config.yaml
mlp_ratio: 4
width: 192
lr_schedule: "cosine"
Rows from block 6, named by matrix and row number. Rows with one number belong to one neuron. Each number is 128 + 32 x the weight over its row's rms, rounded and kept within 0 to 255. All counts start at 0. Numbers have three digits each. After the name is the row's rms in percent of the matrix's.
# fc1: MLP up (model.blocks.6.mlp.fc1.weight, 768x192), inputs 0-95
# fc2: MLP down (model.blocks.6.mlp.fc2.weight, 192x768, transposed), outputs 0-95
fc1.422 090:128192155128168172139165128128075110181170128128151098111163110193137184139131128194163128128078232128128096163148128138168128120143128247190207157198157114160128159145148128128128164153128103128126115123128124122123100185143128138148128128086128214169118128128183100128095148097135180122
fc2.422 096:191128159082136142128128101134215069062142061128128163136120128128142190100128128060156128128107142128128164128167168186128078196160111136128155054196119148128145128094111080128127136128128075101166128104120168128183128133114128104161154098133128121128163134131102154128132181211101147153
fc1.423 107:124128181152150155128128128093157128121161151126124089124193124158166178135128139128170128154140182117128093221159106156088151061128095128185146151154192136128128139158218137229107122178174161136113104170129189134072128122163128113118125123081209172187128110183178128074128147184128146134
fc2.423 102:157107169128113128128092110158119028128140111128128128155178128131128128128127118053116128128105128145128179095177195112128128161123063116098177109128145128117175088045126135102128075126211086128117143140128083128133144112182129107128150146128116128180126128121128097201165108141107160128
fc1.424 100:198101162119175107156128118126118143107128125128132128084143202128118175113075128128105128128175128108128156105159103077128128160132128166185094128128101091128096128128128136231079171127089144128189130185151160165156112128101126132149155128146075074131167137128192128132140128165169140128
fc2.424 095:255128101128128169097163103083148088128137146066128128179128128151225102130127119128128128128128088105069128087109128100128183128150061167122128128128157128128128128218128074065124128127128128065128139149188128128086136174149168118143077169125128164167128128128148123153075145086128128128
fc1.425 120:180152126188128204115179153150177175122156128115099117128140159197147156128220168126143164181140193128179148168155115128072125128168190120165166071128129158153109128160128153128097118149152143123150128127182128186124128126128158107117101128128107128128128157155128083170128128200142147128
fc2.425 122:128076094098091115126142120126122093109130200166092105128058131162118128162148173111154152128122128128128155154128139020030119173108150099128128092141147102150105088073128132071175140229156156123128087111112135212084057126140132031158157164127151127062148141085107100136128128151144113107
fc1.426 111:155178144144111077178156128223108116140145152184099155119128128149104110097083194128128119128134193136149173088131161090142136171183092179167202085146128121199174144137153089138128188151128117134128128101113162174107092133148094138164192128149128120162125151128157157108166187081081163218
fc2.426 121:151128128072130083112122100089073080159128160157120200161089105194154172128128085124182121128101128049123128030128077102173109116086128169071143101128168118128167142180108128123153065153073128144128145128154094128100139116166128074141074157128168128140148128128128128132096190164110143128
fc1.427 116:158219151164128145200097214146164113126122160137124189128120186139105108128107193072139128136163147219088128096209128142101162140178161159157158128141134151153102125142156127179128135128113101138152137162117129212147128128128133128121146128099120088157180128158177128128049115128113150193
fc2.427 145:156148144122138122162100090108126046128128128111079103143082139151128119146128128128163063128154116128132066116083163064164169128128154140062128149108132138149101128133113106141128128098133075077128106126116084155133136128157147097102128130133122128104133000139103118106131135146087151128
fc1.428 113:148089147134128096171153128130174095066128128082184098100128141141175134185236128109146105145130128128162124212128104101128141080128156128115128166137096157137159114145128165125128091119101143127126160128128151154121168101128116139159133128128128162128128114083159128110133128128128098195
fc2.428 123:240162146102159153107149142074123190128128128128140126160129111087128073128080106116124128101128147187153098128061112089098157131108128122079106121153171154117128151128108128102118128125158128117141111131149166107058087087209183083096093107197126075163145061175179128116128088124159152128
fc1.429 089:198134174110128128161128128188128102137093144167154148128114138128114132162128111095099128139136105160128128070148128191128157153153128151128152092129135128199183099138176161224139105109128171170143151160124167156173181128208115119128168192199169128166152132063098128124128171204107159212
fc2.429 088:176128137128128148179128124161146121193175128188093133119134159090128167128157180128128132128069128155128056128035128121092112128128189088093128054128128139105081164082138128086117143128138120158088119083144114128128170179128092091166141135128128140128164124128122103201215147128137101113
fc1.430 085:206112171128147128120106120128128089173081243165129109161128140149145116151128117069156140113139080170128116066128205128132128128128162190095106032131216154136137154150111143215165115128095088128128129140128128194128128128170154123106125109128179080123130128082128128109128170165085120128
fc2.430 095:128118157065098149111106089089128128135127151127128128146094143138055128128107198135133064102088128128128121156112033108144196116128131092099147160128124131219100123105154142180154097071128157157123137128118128112128128128121134058105128128130112128068129085103110046147185108128131092106
fc1.431 097:119128141128128128085176177125128112100144142128128122119165095128169150128128137175128128123139106139128141129158131128128085115093128143128128070128139122128128127128210164108123159190233174127128128146128128074134166128144140137172190185035042220188128128091188084169098162128137128188
fc2.431 098:117161119166128128129128091128137128153144128131133128128128128174152141120135128128128077110113128201128129160148123083072085156128201087128135128148081128177128128071127128128128128128176128214128113109129128148128128145132114128079111128131115162135095090149128151143128097071128156075
fc1.432 102:188200192111128128111128163128128106189128168128119184128172128197128155202101128097128096147159170122128117094207146099118157126117107143128173121128128153128128128157166128128155112142235150112112082178156091128105128128128114148149169217128135183151153128128199128128128187135128145188
fc2.432 104:156124141107168128086128074128092072174128169128128128124085123161128153159167149148160128174128128172119084128128166022079128128087120128131079130149128124158062106041128128128128134117067128105071128096115103190128139153128128048175128111132128119034107128073146116148140129167146120128
fc1.433 089:154223124126128170112134128165128128134128155128105198128128162128145118133103221128189128107121127128154113121199177128148146128128128126128128143166178173159179128123236130128128091190128128128108132185110099151128161140128128128176128157087149126240128152128196116148045128199102128128
fc2.433 105:156149128154160115136097101158113000190128131117135132153204081128144109132136054128138128128179100152128128075136128125121084121124164128071097134085116128116129133046128146184129158128154056109128128108136145151128128128162164105103087128162163106128111051128072167193132143093119145105
fc1.434 095:241164200104201173124098128144074120176078199148128094164128183213128128113097131094203123128078187090112195128128128103145120128127171151128128136200201109163128205146120123176183128109124083128128128160135136149128160128163128103096128128138134128116206105098117106120110205141081144154
fc2.434 098:216128117111091149109067151126129181139152080121128116173103131122071128165140164131132122160107147128128128144109063128134128142096133095123146128109128078141067127169093128159154128013128128146128142196101129169175141199091125062079128092153125164058128062083040128118130113111147115127
fc1.435 101:124128198128110128209128137128158131144136128213184138128128063128128066142168128128128098128149128128095170097176128193149140126128128236143128153160142118166128150163172128176128128128108163112128128199132114099160143128217128128153149128128128127128177128090128128128177155105128135223
fc2.435 095:128132189104128128080141141128108114128128128128119148128090128111128128112123128128179128092128167153128128128029128091101128128090195035080146091128128059087132128036128128100130138172154139128071096128128128128079092133186121128181136199172128144180131086128128141132128144133128081085
fc1.436 098:128217121157132128128128171101176128094142255128111128119120088152123098156128164079171128096157148128128185117130128148128145094188150128163128093148128202128116173153168128196090094128128080128173102128076099112128128128122109128159118142174128146128128150145130155200128124128105128240
fc2.436 103:128146048078128177101132125101128127128128128068128071142128128128133157119204142133139128191128157079152179095128074128093187129100129128121087108128128062156094104131104128128079128215128161092179111049159185130093192136128170123061128128128151077106128060128106175074091128128146114099
fc1.437 102:131132128174136172144079155123217128128165128092112101128128109143127108143160170096166162135160179128194126164128128161180102081128099128113182142180152174199128128128230143147098128165202105129128128145128128128118145128134128128128128164159128145198128128181128128114128163128099128128
fc2.437 103:151096089123070128102195159138128063128128151128128128128173122128128128103180187128128103108076128160099202128181112128081128128135128128070128073096128037126176128110188144165128128128185123128193119122128128180159144128146159153128128153128156102128128157128111128163131149107103154139
fc1.438 097:110129185128128150148128121128182114136157128128128052107142098128158149171128098154128113128172123128128101150196106119128128087128178170128229110115175129185152068203138128128163128152102177078153128156131128192128162128150187175128131146106143085139128128124190128094115127128149098128
fc2.438 096:128128126166190183095128128096128114110158057091101216176165128166128131116151128107103103148128172110128141159128086047152171128089128128135102128101128128090115128128105096148119120043100128128150132122128125095072089128128087136060131128103058150128128135171069141061133119191185107166
fc1.439 104:128097135108128198128133127110172096143128142112113132151179128175132163128188072113143185128142121128169128112168132173133130099128203128101185128161181128128127125147157194211103128157158088130199149128125128085122127128128184194109163161128110079156128128128128081169110207202166128130
fc2.439 100:132135029181128128129147139130101128074128173184128128128128128091111173146027087163110162114099073204050064124169090145128128128161128119128174079143114037154173100128110128124100128128113105116136189131128165144017128078128143153108159161177056128128128132128128123189128128177077150170
fc1.440 095:157114149127068117195076074153158117128132153128176179128108197114128128159179124146128128133128083108128118088111128193128128128128176128107128128096173142130142098152109151214128137128128097111199128161126179180160158130169180160128152128141194128128128128093123118128125127087096128184
fc2.440 094:128128140128140128118114178128170133132128115149172128097112153095072128151106126128086128118135160153128118128102083130136101098127134115077150110178123168165128117082206134095165133096180118171128156118079105135076124128140136103179102126128128046088128092166148090118217103104107128131
fc1.441 110:158128183128120128193168128156128101087094142197201128079096145128128096154128112128097128128142123128090200087128143154142164128180128204128129128128152158163135128137128181203128114128155128128128128168113128137139185128173114138176137198090128186128187128068128128128119168151128146243
fc2.441 117:128128206108095128139128107109128089179128128129128128128138178128072128146155149128171154128030170128147146144039135079150152126138172092097146119077128126121072135082189128045128128131140128139121134130154120128128076128128128056132075185153128111188153117128082128098174117071128118138
fc1.442 104:141128128168154162128154139128130128128133122146146091132164128196149128160090225128128128128205184131166115163169113128132127108096128186128178147161139154128155160177145115128098122154098203116128135128156134181115128128133170141147128128128073072174179158189197139114128128111148103128
fc2.442 109:184120105128137081048140141107128128128218080128074128128115120128128140128210128128162194180128152140130103158135140054127081132106104128056116082110136134128128128128149136151074128211051128096128170128128065105055126128156080140158115111107128148158102179136174128106128103155168122128
fc1.443 103:128100128141128168184157104066202160128195161128122151128187103162153139096124168128078128110092129128116128185128100108075162129192219131227115114128149145110128167126120130155099161160128111128209124128155173128139128112122125151089123113096115181106160146149185175115170128130148197136
fc2.443 116:186105177128146091128169143115048088130064119172194158117080082082104085015134128092128069112132135096128128155081126114141141055142091134144169148128114128084137145166128153107154128112193146130130095091128103125212127124165116128145089175152122128128124154134146189073142141066093081128
fc1.444 105:136128131161138164128125096182128102081099128128128216136128111152125161150128174119120206128125179116153155128165220092128144160169143151099137128156128168140128122140130134094153124164173130168204104128156095134153163151137174220169108138128086128140135146134128183194070147192180110130
fc2.444 105:184131134173128122101151128117175162142128167141126091147169103140128050128137119128134124109153132143042128145062069160148106128072136128123007103128121128090159128146150106170140130112128128115196087169172154166171162151153156107069135057154158143199178130086120110059118072118128126128
fc1.445 099:133092110116128141112098128105128122171149165128119130140167114091128127128109194128189187153118225109122128192141186128108132130128162163128128115107193175090095075124133103162163043142114128086128128128164159125089128128123144147097067119206128106128145173183179170167128128128128153130
fc2.445 105:175104072128128128128176128128148118109162153128072070161128128142107139156161128148149159151000128128099096105020159114113069136107125102157026142102161100128065145128114129036127190185159128119156129123139090140128043143115149103097127128128172125185128147163128147009128142095133104085
fc1.446 085:182128104128128106180055128110165131128132137085111129112167126128128128128089128126119075128162087128115128081128084128128194150117149116182095066109121144128120128128128194128079068161128019128128124128128171128128128081098092110128175128128128128170128128150178128128115128128128174136
fc2.446 072:196128229145146157128128128100128092128128128128029163229128089115112128107128056128128128128106128165128159149119128128124128128128136153137101173128128128118083104138147063128158128128128128097157151128128121105074128142128191156128127128128128128101128137128068128115128146128130128141
fc1.447 086:114176126171125115110206110128145160128179176144128128128128063181128128128164128128128171128140245128128128148153128174128086105144127145166128128145187180130166128179165128128103105128128128109153128128128105119128128128224128106179128139172083125128164128152207128128128150090122149189
fc2.447 069:122128128128103148128131127071141128128171124128142183128128128089123124128128139128172128159109128143128128128004128085128140158104128150128128103215122065161120128103128116128107206160128096104128129068128176200128141128128105184128128128128128128092128128128134173125127128128128138128
fc1.448 077:128163128128128194128128126128128107128128134132085136170128176128128185128115109200195128128081128128128142128149128109128128128124108128128128079194154128128128143110128128128128128160204067128141128128201100128184128122185128128182196127219176152179128128118128119208121128093134128128
fc2.448 076:032190067128148072128128128080242128140128128211176182128128128144128128128128128128128084128207122128161129148128091179163056128128128166135128097204140128200128178079137117128144128167128088128125141128128144128128128128093128128174115128128147128117144128128081128171069130128128195104
fc1.449 105:128087128117128128128180161128105128129128128128155128128164122185128128126128149128191134137124213128169102168183128124128160090176128137097115128126128183141118135158128134129128093181128206128128128128225128129088139116120111135124070160123128158128136160158128128128134140187128128133
fc2.449 093:157128133118128128113128128128044128128124128181108180128131128119128128128165160128117102160119139100128128104128181086128115128128126086182128128128197172128113128124190128067195208128149128051061100173068128128128110128165128048172162128128128127054128160156136128111128154146143128172
fc1.450 085:128085118128106115225128082108190096081128128128128113134128128130107128128128128129128107128119169128128128128130128124128128095224130119128181128113128160155123121135152128226128125128114183139128118220103177139128156128166175173128128135141142092128179128128160128128128141128122128128
fc2.450 073:180115140128128128077131156128125129181128128128128128128128128128128127128099128128119092111085128128084128182100115124045152128085146128138105121102128101068147165173017145057128131128058116128128128128128066089099078128128166082128128161128095103207146085177107128128128128102110128123
fc1.451 094:128137128128135188128128135128186144180128239125113119137128128194152135127171101120195164152126115128128117169118163170128078067163197128166138146207128131128124128152160150204130128128128026091166121133038100118128128144128168180128128134128128128109128128111144094096073166128084142185
fc2.451 103:128071006108063083093133128100128198056042128128128131170142131133104128176128135128143105136128159168146114118064128128078128124116128156077128114137051090125132133110145118128039115128128147126118128039195172101097128146046128179094113095105083073117117114128105096110128132128157149123
fc1.452 089:182128168093194115098128189128078128168128210203157160104128128143121113134143119128139142128128150128128233128217142128136136099139098159128128128185128123128168128155155153200186128128128178127128097213128128092128128128244128121181128132128161154128128135095128150128176195175095128150
fc2.452 084:128128153082071128128143104113079132210146178128072167128090128161128116142128156128162100084152155143135039161051128128060128141100128130128121078122076128053106128085087069105128133151091178120128128098086128128108128168128055082128194153128088128068128128014103128192210125179077167128
fc1.453 125:214128118173128128176128107144128143105128191130094178094128201128193128146210200174076120158128093143097128105124128100071159141152152128200101083103111098128150110128151203128128158174128143176131128157173213167188154150128173121111132129128143128127128117098128172157172148196127203128
fc2.453 138:121172078154181128117139128128128129166119107128128132104115128149128197130128155128059128151095072114128076091053128171091148112128118202128136128163060078115120060185176165187151128128128084086107128079103163194137139192131117169076113128065101128035054154128099118147119128151101104128
fc1.454 084:128228124123184210128073128172068128194128162098100128140128126128128095128137198169162116128128121098165128223128180131163128128194128162093143184128190193169128222130128128128128166128128128128119128124128110128185128128128208132152161177128128124149190128228128142198135102128128128128
fc2.454 061:128099096136128128128127149128128067128174128181111100128076128128096128128128128159128128128111126128081139105115128082128088128128123096026111066161189128125128105137154128151128116243128085086121089128128134128128110080153128132128102128121128128128110053128128085128115128128055064128
fc1.455 089:154131128128147165097083169121128136136152135128122128128213128174128128143128181050128171143182081158113169124144148236128098182128128128128114128128086128099081114151135157086128169128128079128174117128139093128128128128083157146128128099129090128119128202075128171160124137209128179128
fc2.455 075:092128155128128128136128128143128128128128197128141043195128125122128128124147097164135068095100128108107128152128112128116096128128128128128090121128145138128128117076146128128128090203125113128125088098149145135142128145087156128156175157107128142215156128128128086168128128128128128169
fc1.456 113:143128121180155188117054114119148101128147143078124118143197128176128157155216128128169143132128107132168111168108089167139128064130177128128127128128145164141128128128152195138087183191167094170128128126101128128149185109089198131147128128111128148156098175128128085132128128189174128106
fc2.456 130:128128047131190128128150175152128153098167101170128062159116134128128099171128111175128132157052146166103135128124142084128128118152092105087128149150191145179183130175128160187128131170128150120128193110143118128115128128078128118134128173086128128149061083175143159113150143140128149173
fc1.457 096:125092163173128128183146122129201183143149128128159075133175152128215128132115149167128094128128069098068121128164088129112121155126128128187128159110139128146124170172144128115112207137101147114210149128242200216188128128128128140094195105128128101149188128151161128108145128082188128077
fc2.457 087:238128128166128134065230157094128128128137128082140140131128133128128103100098128106137118128173146124160140128058154107087128128128128128109053128090060144033185128152190170141083071128152128150128135174128120110128148138123169151157128128093128187128128128107080218143094128116128128186
fc1.458 081:123128148128128135128128128128175128096128148067128170182179128153128172128178084139162172148128145146128155133144128128128128128128128128086102128151182128128163074128128128205141125128255128168133128128137128128079186128157128128100127128155194128128101103067128128128097154097157128192
fc2.458 071:095131123128138139128128128120128128155088128176069128128124128128117128116079133112128031113128128128084141140250119128128145079128114128207174128114074167128134162128110106128128119058128128128169128128128125159128128078128175128128165128128128128180128095128128128117172140122128147127
fc1.459 092:128167128105149151095148166104101112142128222128144165147162135204128175235128098128157143171128171128128112114128182128103150153113074128128107128164157125102128134149128158143169126137193213102156128128152142071093128179115120166128142123092189179128128163127128105128148244118170128167
fc2.459 112:146153128122128169100128113138132142162144167128115128128128146160081154156165232155117107153172113119128082128159169158120128106139135158163139128136105101081128123127128131064112160108170147151041134105106117196124124140171095147141154113147128144063093128089140127153128128128125085140
fc1.460 090:176167183128129128141121167215097108161092176163128153170128128128128123196148105104186150128142128164128128095131205253128128128128143166128128114172225108159178061141138147167160128128110128163128140190128128176167113121194128128127128128190200108108128135074129166108110171176068144162
fc2.460 080:188128145111127168128128128122128095128050130171112128128128100128128168128114128128131085128122127128128076163055100142102160096144128092072172069157128128128095134054108112159181119048128126195121076069142147082128130128128158113169128128128128128101152083128128073159186154128128128106
fc1.461 099:168114098097119128164128123099128204189128158091128200134128087162213079161170139157102124142153125145134136089136119174084128169128128209128128114106180128168183128128128137101142129101125116092209128136187102128168195128168130128147128163168169147158184150172159156128171137086134189103
fc2.461 080:128128128091128128121128162159120128159101142148128077185170126128176181102034064128128133128087139127000128128100164128090096128128128078153131147136094142129119180177174148128170129184130145128128120170128192128072081167128139128199128197128147128181170128151128165128134124124128128128
fc1.462 119:128132137160113205128148133126138130128135129102127100128162170177134192148144121128116128135142186128136128128170113108128173128119128146128168085114118136135128103177132116104134112153219145128154063103195128153094128118129170196143128164108095190138095155128220074196128147128208127167
fc2.462 124:125161096154173149110122167111162135128201062128107075177149128128129159128171152181128128128087128128128076188187095155159184134154155132181095167122128128128107157121128128165163160167144128145128135124128107151085162131190128128142120164128109132043164119163094105099128103143145083128
fc1.463 108:186127144160136117193092181158121115106096153132156128139167179175116171183183128094098146152142139167136109132171136150128128128153184139128184130128157165162096176128147185143127166167128143207103095150111160159192110125118131128121074128113117128126089170128163114113133128215165144099
fc2.463 125:191142128128166128139150128146159102113123090138128073199094101183171161104128166121128072128134182131138038113133141085154128085109158174068131166124166178151173156141128136181128172128166106093129128133090060188132134128109158129128119159087147089147148044131141117108121148126096171128
fc1.464 104:145107159130128176175105111094130172129128128103158152128139121164120184128121115109128163145109135128070128130116128111107114157187115128148104128128166139128181157150223145154128133177192113160147135194156186158128110151128096128128082150091106198209168125128122128165170125162113143186
fc2.464 100:128088128128145076128135171116128108106096128147178116136180152129106145128138132103128128086106188128175102109130128128128115106088148067089114128106189177128173126167106117128159128130114168082128084153135074128208191087056150128164126140077184036191159137109103127092138128139128128085
fc1.465 091:128128157083128151109185145128128106155135124128104128128194094159126128183184099128144205155108151128128207157132128161128128105163119155099106128160148128176171093163128114172128128128206128128168132117128128128096194195186128128102133148161128188146128144078106116128128201128171128187
fc2.465 099:137167074178128131180149133187166151117128116128127152169148159128128140069101129151128118128128128128080128137223099186128172128091158098128165140163109114132123130087128127128164176074139103128151128100173115128157074128128128101089128128128142090175106138128079210194128128128118215104
fc1.466 104:128161128128157137150103128119128128128173171079111114128128117142132092135128175053187191128129128126122152172134191176163128066172101126176128128213128128128133128138192153154128112165128100161124107165129102132221128128128128094179128125160128142128162171168158128161095128186103160121
fc2.466 108:192109113144128146123122173131166024149131122092172128179201128154128144145151128128128103160128109142128242058197104127084072128119100128078134121120061114128121125128147135128119128160128128102206128069126091120128128157103165128104128132150154104128119062128070164200110135128110142128
fc1.467 087:142128128128128156115096089128128112124154172128128168089128085143111103077128129151115130113101251128115128186128128128128191104162128155128246128135128163167213120128128098128069128126128131128128126128089128128128128100128113165158128156128120185128100132151139128145128128102098128178
fc2.467 083:158092115128101128128116128113124139041147128159167119128152128186093128081128123128128128079092124128141174149095122068128195128088086128196128131145101128071098126170138149128108128182022128128081083092099106155105126128128138110184180157128160087103108185153060128136103171124092128098
fc1.468 122:192195128128111151171095129138128154128107193128118212128128128140133165128129195128123128170128128147096112061129170122062198151156210128192100141116108128121148089142128149128106096161169113152206128193128151169144128128133128194128181128132128112123159111186134178108141148200128213148
fc2.468 140:128146105139151086129164119085153163137073107128130138128119126128122128134093166118082176119118128151095128128114166106109128104128114115143110147158152128099085058150192182128161163128150119023176061081144148203094151191128128146089091146128117092049075113128124128128087128147128138118
fc1.469 092:144123128128128169104109135128118101109135128134128128169175174171107172119104221094165141135134162128135120156126162085066146092128128108147128128122140095128128154128174138164128090163146196176130097100167218215090128128107192153128128139126128105128128128134128179124207182195188153128
fc2.469 091:140114145096081128128133128128073149147120169109168128089161109174184126128054041113127163156087128128051147128185187146103098147185150115125149114128128142143134135152128128054128110163145157128128150181144128025105069152128094106193128201128091128172128136128194128160186076092128135082
fc1.470 093:193128158156128128085117094139133128143128222128133197102094163128128094129190130095128202128182105158108211107140133102128141158167128117106135107128128134163205150166128128229123103104151128136128108159128181199128201128189145111111128134179164173108137124114111163128133128163109140171
fc2.470 097:190128113128074112157128083131136098115223112128134128128093141134085092088151122146105128144124101128102148220128124061110145117161128168119132083139128172151104190128119128131131153127128156128100155155128128149128128158057146024128134142095128125115087128128101103156222154128147128128
fc1.471 105:146157128128128177143120075128128164128152230091128144109205110149143155115128182143122128121089128136100128182097174124106128128180205151214128160189128105131128147149128126175104120128162058152215128128108110128138128126127117175125128141099096192111184128164165128140136201128128185181
fc2.471 113:128076128128128071103128128064128137128078138160219097103132101092050130120128146088128066128128069090046142153154209182074095079140037128186128151114128109092160149134128128128149128128128137086137115110121084159173185172142128187130093128102128128128125183128114152059128136158104137076
fc1.472 091:140128141124126137187216143172087099178153121128145128128140084145128128153128128149075132113150173169128128125205128128144128141113128251195238128115175122165128174148156126146087128128113128128175105154096128128102128128139128175169142128101093128188122150128230103146099128101144128182
fc2.472 092:195106154101128107128110110104152123099128032128128128124155205172194177128160128083141134159118128122129128088136128062093057128107163128070101128128150138184128128059106128100163109131161080103128128114128106137069083137110165087181117160160136128128112090112155145055112142184173128158
fc1.473 100:115120122150154106184128118087157162128128128164179128139128101123218178088119121128121128097132112128163155133128100128128131132209145128196137100183166128134128168138136167144167193174143128153176118110165196089145136110169128174141165128157157180128200150108161090152156139080128160079
fc2.473 107:128140163145107120128151128153161114128161095146185128166112008068152035143128151049125153069208146146166119177128132128165130031163103099094128128148141117128161153129139113128130068102128127195114128134084109037183061137146142109168070091170143128128128082137126158133111108120109148124
fc1.474 088:180128196128152195115149170150089123151128249162136166177117159221128156147136128108160139128117168128128141128128128095128128189128166159115167099155204122192125148165128106128153106110118165131085129161161132208128199098181128128102128128106134145111123110112119128109127230152098139143
fc2.474 085:193099128128128140072128128110164147128125126127132091190126100152082128128138157115145072134135113128128128136128090091172075128131118142128128150112128133138128151149087068168133141000092097156135135142142084128175127128064128076065128128147128159081116041094081094120126128084128116131
fc1.475 092:158142128144102163200128112128128100119128129137128167128128128128134128120128092208082076102159076128128128112175128128095128134176142128171168110128129173158241108128128162128126126153185092128128105125148182125166116112179163146161153148231139181128096161166128175179128128122126128159
fc2.475 085:089128096167139106088135188105172142107148128195128194202134128142140128128128128129129136128124131135157128056091151163200191128128091109200109169156155189128113196128173128091184105171110153128147128087081087128095037128128128128255170150128128128100125128146128145105073128128128145097
fc1.476 098:147128186119152171097192124114128151169130252142167183158128187199128128180117128125121140128143117160128128120164175128118159128118178187113101121170221119145122126200131107128159134128101167070155128170158143202107142128140170197128141117111173128128103123095128139108057203110128119140
fc2.476 103:159152138128160194092101147128090127164128185103152119149154090159128136128083167129128002113128093128096172154198133181127161087131149164182128174105110165128128128158065057176111080077133112166137108128128169128189174137106128128093136075116123138096109075128103149116172128128158132193
fc1.477 099:174164177134140128177143120146076102150128235225087157128128128175128118116110170128111092128126194128128145079188141064148148128171092191193203063132128149165128128128151102155128128160128128186086128160128128157128113086166097128178192175128086143171123146128195141165128128083128155186
fc2.477 119:177117147053133076104127085107122083157112181136128175157076109186105128128137107142192145128128116076087118077117134082111114128029162199128128129131135143162133128159102088171128128128065112133096128128162123128095122128165094057102106143128111127112136133080132170168087182128128128182
fc1.478 124:169142146140128125167126196129143172144128168136128122118083138128132120128151168097133094109155110195111156094197144151128151130155188085200174090127135165142128180136121200139111196128122168217108128129128167178189170117160107118118146128188101105123111204150168136174169146192158149128
fc2.478 148:149156104120145135198116127143137128169143101128128030170157080181143076128146149078132114110143205127164076139128198178149129065176125128128190121161128142191153176140160152128120178106140107136114128140029083087152085136164077154119149171117115128128134068160136102138132128096094145128
fc1.479 098:211128161128143179128128180128128176144128241132128172171180188214128128181126128087163128128130128128135128160128187108128128196128148174128131087165169120137128174178127110195160141123119171086128142104153152213128148128132143128100128128095165128111112123102089123105065196230086128157
fc2.479 098:177120131128128159091064152120128128114111118134141128193112128137105128130126160146128128128146130073141129141128109128137128090109128128128185128128128091148073179143091043128151070034114110168128127132093105099177149128097128114071128125161119123057120101091043111105153128128142128128
fc1.480 083:143128124128128215182128032128128128146128169128114130139116110127128125128128120185128128128106089148128117128091178159128136128241163148141128128153186128128164128106128128128137184208099044148154132118103128128128132128139197147160161085163128061128128077172124031151150128116079141128
fc2.480 059:118193139128128128114118128128079139128128133128128128128044128128068113136124128128128128093130126206128167128113138128073128115144128095042141128134159118103128149193128093128128128216136128075128128145128121128128096107052081170128128128128079128128128076111107128150074128237136128128
fc1.481 102:157141128128157204136128201159120128163128163128126171163110128128107141155172177128149141128190128128156091093128128161128207128068128180117154178128159154216137128175160152158115128128120156125128121212113099198132128128128164128151150188128144108170177121144160084117112144128113128183
fc2.481 103:110128128128121128128167128110084033144075092121128105127096067056104115139170104117128106128096099161150058091128178171175128132104176069000126128128160128111084088067128128142114160157167106078113128128159150128128128077177093170128122128159128128111059048128181116137092115128128128071
fc1.482 115:213085128119131128122128214087128128128118128134162149105163174191109175232128159131137175144203166128118128089212122149128106156106128128096153128114099128156109111172128128140128082128200179083153101128166126188143128128107103158140100135099095140137106166138166122139128115225187128128
fc2.482 119:178082166151098128128147072128103147098057128128105127125055128128119181161128129171105128128128128128128155113128173113162178087128128186182071128128176128122128146128120130165160143109105146049128112128146081128122128164108161128186164128103169048063116128122128060157093128141193209128
fc1.483 101:138136128161174184128156126082152126189165128128128098141195086169161098128128214137109097128184177123171108156156109144137126080128128147123188146151158155203105204166151128138105128128102183083140143114140135160128135128147168128128117128128099107176207128181128117128138121128130117138
fc2.483 115:173120128186128105128165101128128143082185085128144141128091128107111137141200180111130227128128132128126128192143164025066060128092124128078142086116128128064128113065128128128105117128121128106102164128128091126072104188124045128184104164107123143128109128122206121152155096156128128088
fc1.484 091:128132128126171149170093128066197120136128136091170128123161097120178160080162112128116103095114103141136158108128103163128128124165173096210153108144152104138110128116115209155136198131128104162208154122128162089158162104141128196109198111128128185117128115106116085143128153092104174071
fc2.484 112:184128128137128115027173152124123132153172115166174128148141009097128043146128144091128163062150132148147128160157128128171092025153102128128109139154164139123169128160165128128140109094128146128086119128088116075166098157156093111175031125146150128110087128145128128128103112114114154166
fc1.485 099:145114128128146144104128159105128151157140128128154128128128094128140138180179179128128128128173176141238182128207093128128165128135128128128128041140114154128112128128128139094110085113160110111096126128151112128128128116137093091128068128134096219159117128176216110159141135128188201156
fc2.485 076:091086128093119075109138104130128061087128169128116128167072194128089187128160128128144194128128128142090142140153180142144128128128128128165093145128101099128153140107128092101146136139124128123187154132128128169070128128140199128200173129161157087107196157115100128128164100128128128206
fc1.486 095:121128140163128168214128096190163117154182112162113128105128088125128128110128151128162131128128139128134128174161092128137128128128126193128208119128159158170179207128128128128128159169128112155128181140113128169086143115209166137148138128160172144177136128128188136170084110116128118128
fc2.486 107:165128143128145108128117056068128075069073071128144185128104144128186122085095166030143088077129152088097155104128083087127149150128070155110118128128172141128158138100095128151111088114075037088128092115147086128138116131141128115146112128156043128128139125149063148120082100128128159141
fc1.487 110:128128160187128128145128082111148145128102154108094180128140112148128192140128208128128128128128145181128154128128128167128116150150113128210158112125128128147163206138191128121074204167190108200110128121184185128130117128150159113128164128154110128142120128190155128193173128110192189199
fc2.487 086:130152128128132128151128105128100066128138128149181128152111128128140136117128163098151154154091128092205176128084137100186128140085100180128180176161142128130067162141106107103155128130101161128134240062145128096107064055128150100156144135143128177128152195208128128073128128168128128128
fc1.488 085:161128159152190151128102128128220119114128187128128128128128106172142117128217076138128150128149121128192128141135128241128128095128216143124128128141128128124128128154128128192101128112172082128128128106070144111128212100140173128128151128128112128103128109122128061127097178128128128171
fc2.488 068:133145080128076128124128128128093196128117171128128138128180128087188114128128088096128108129128086195128128128239157128128088128128128098079196171128128128169202128089138128128128140096159128127111128195128179128053095064128101128128138112111125128161128106173129128128155104076128179145
fc1.489 095:128128148144147184163190163128101178154128142105122180173146119168168113128128142189128128128104128131203109128194173131128143150091128128128145192128128163158164183149118128097171190128128173084131128147255128138182187140170128168128128128176176128147182124152128167132186128175128110128
fc2.489 088:151100128128168128105128137128093128093128128128057128112129063104136086106128128056128128121128128106147128128128128075128128128084136128128153128093128128079128071132157149151118064128147128128090128151128132097128067038146076120066128152103120124169119137128211165066083128162128067128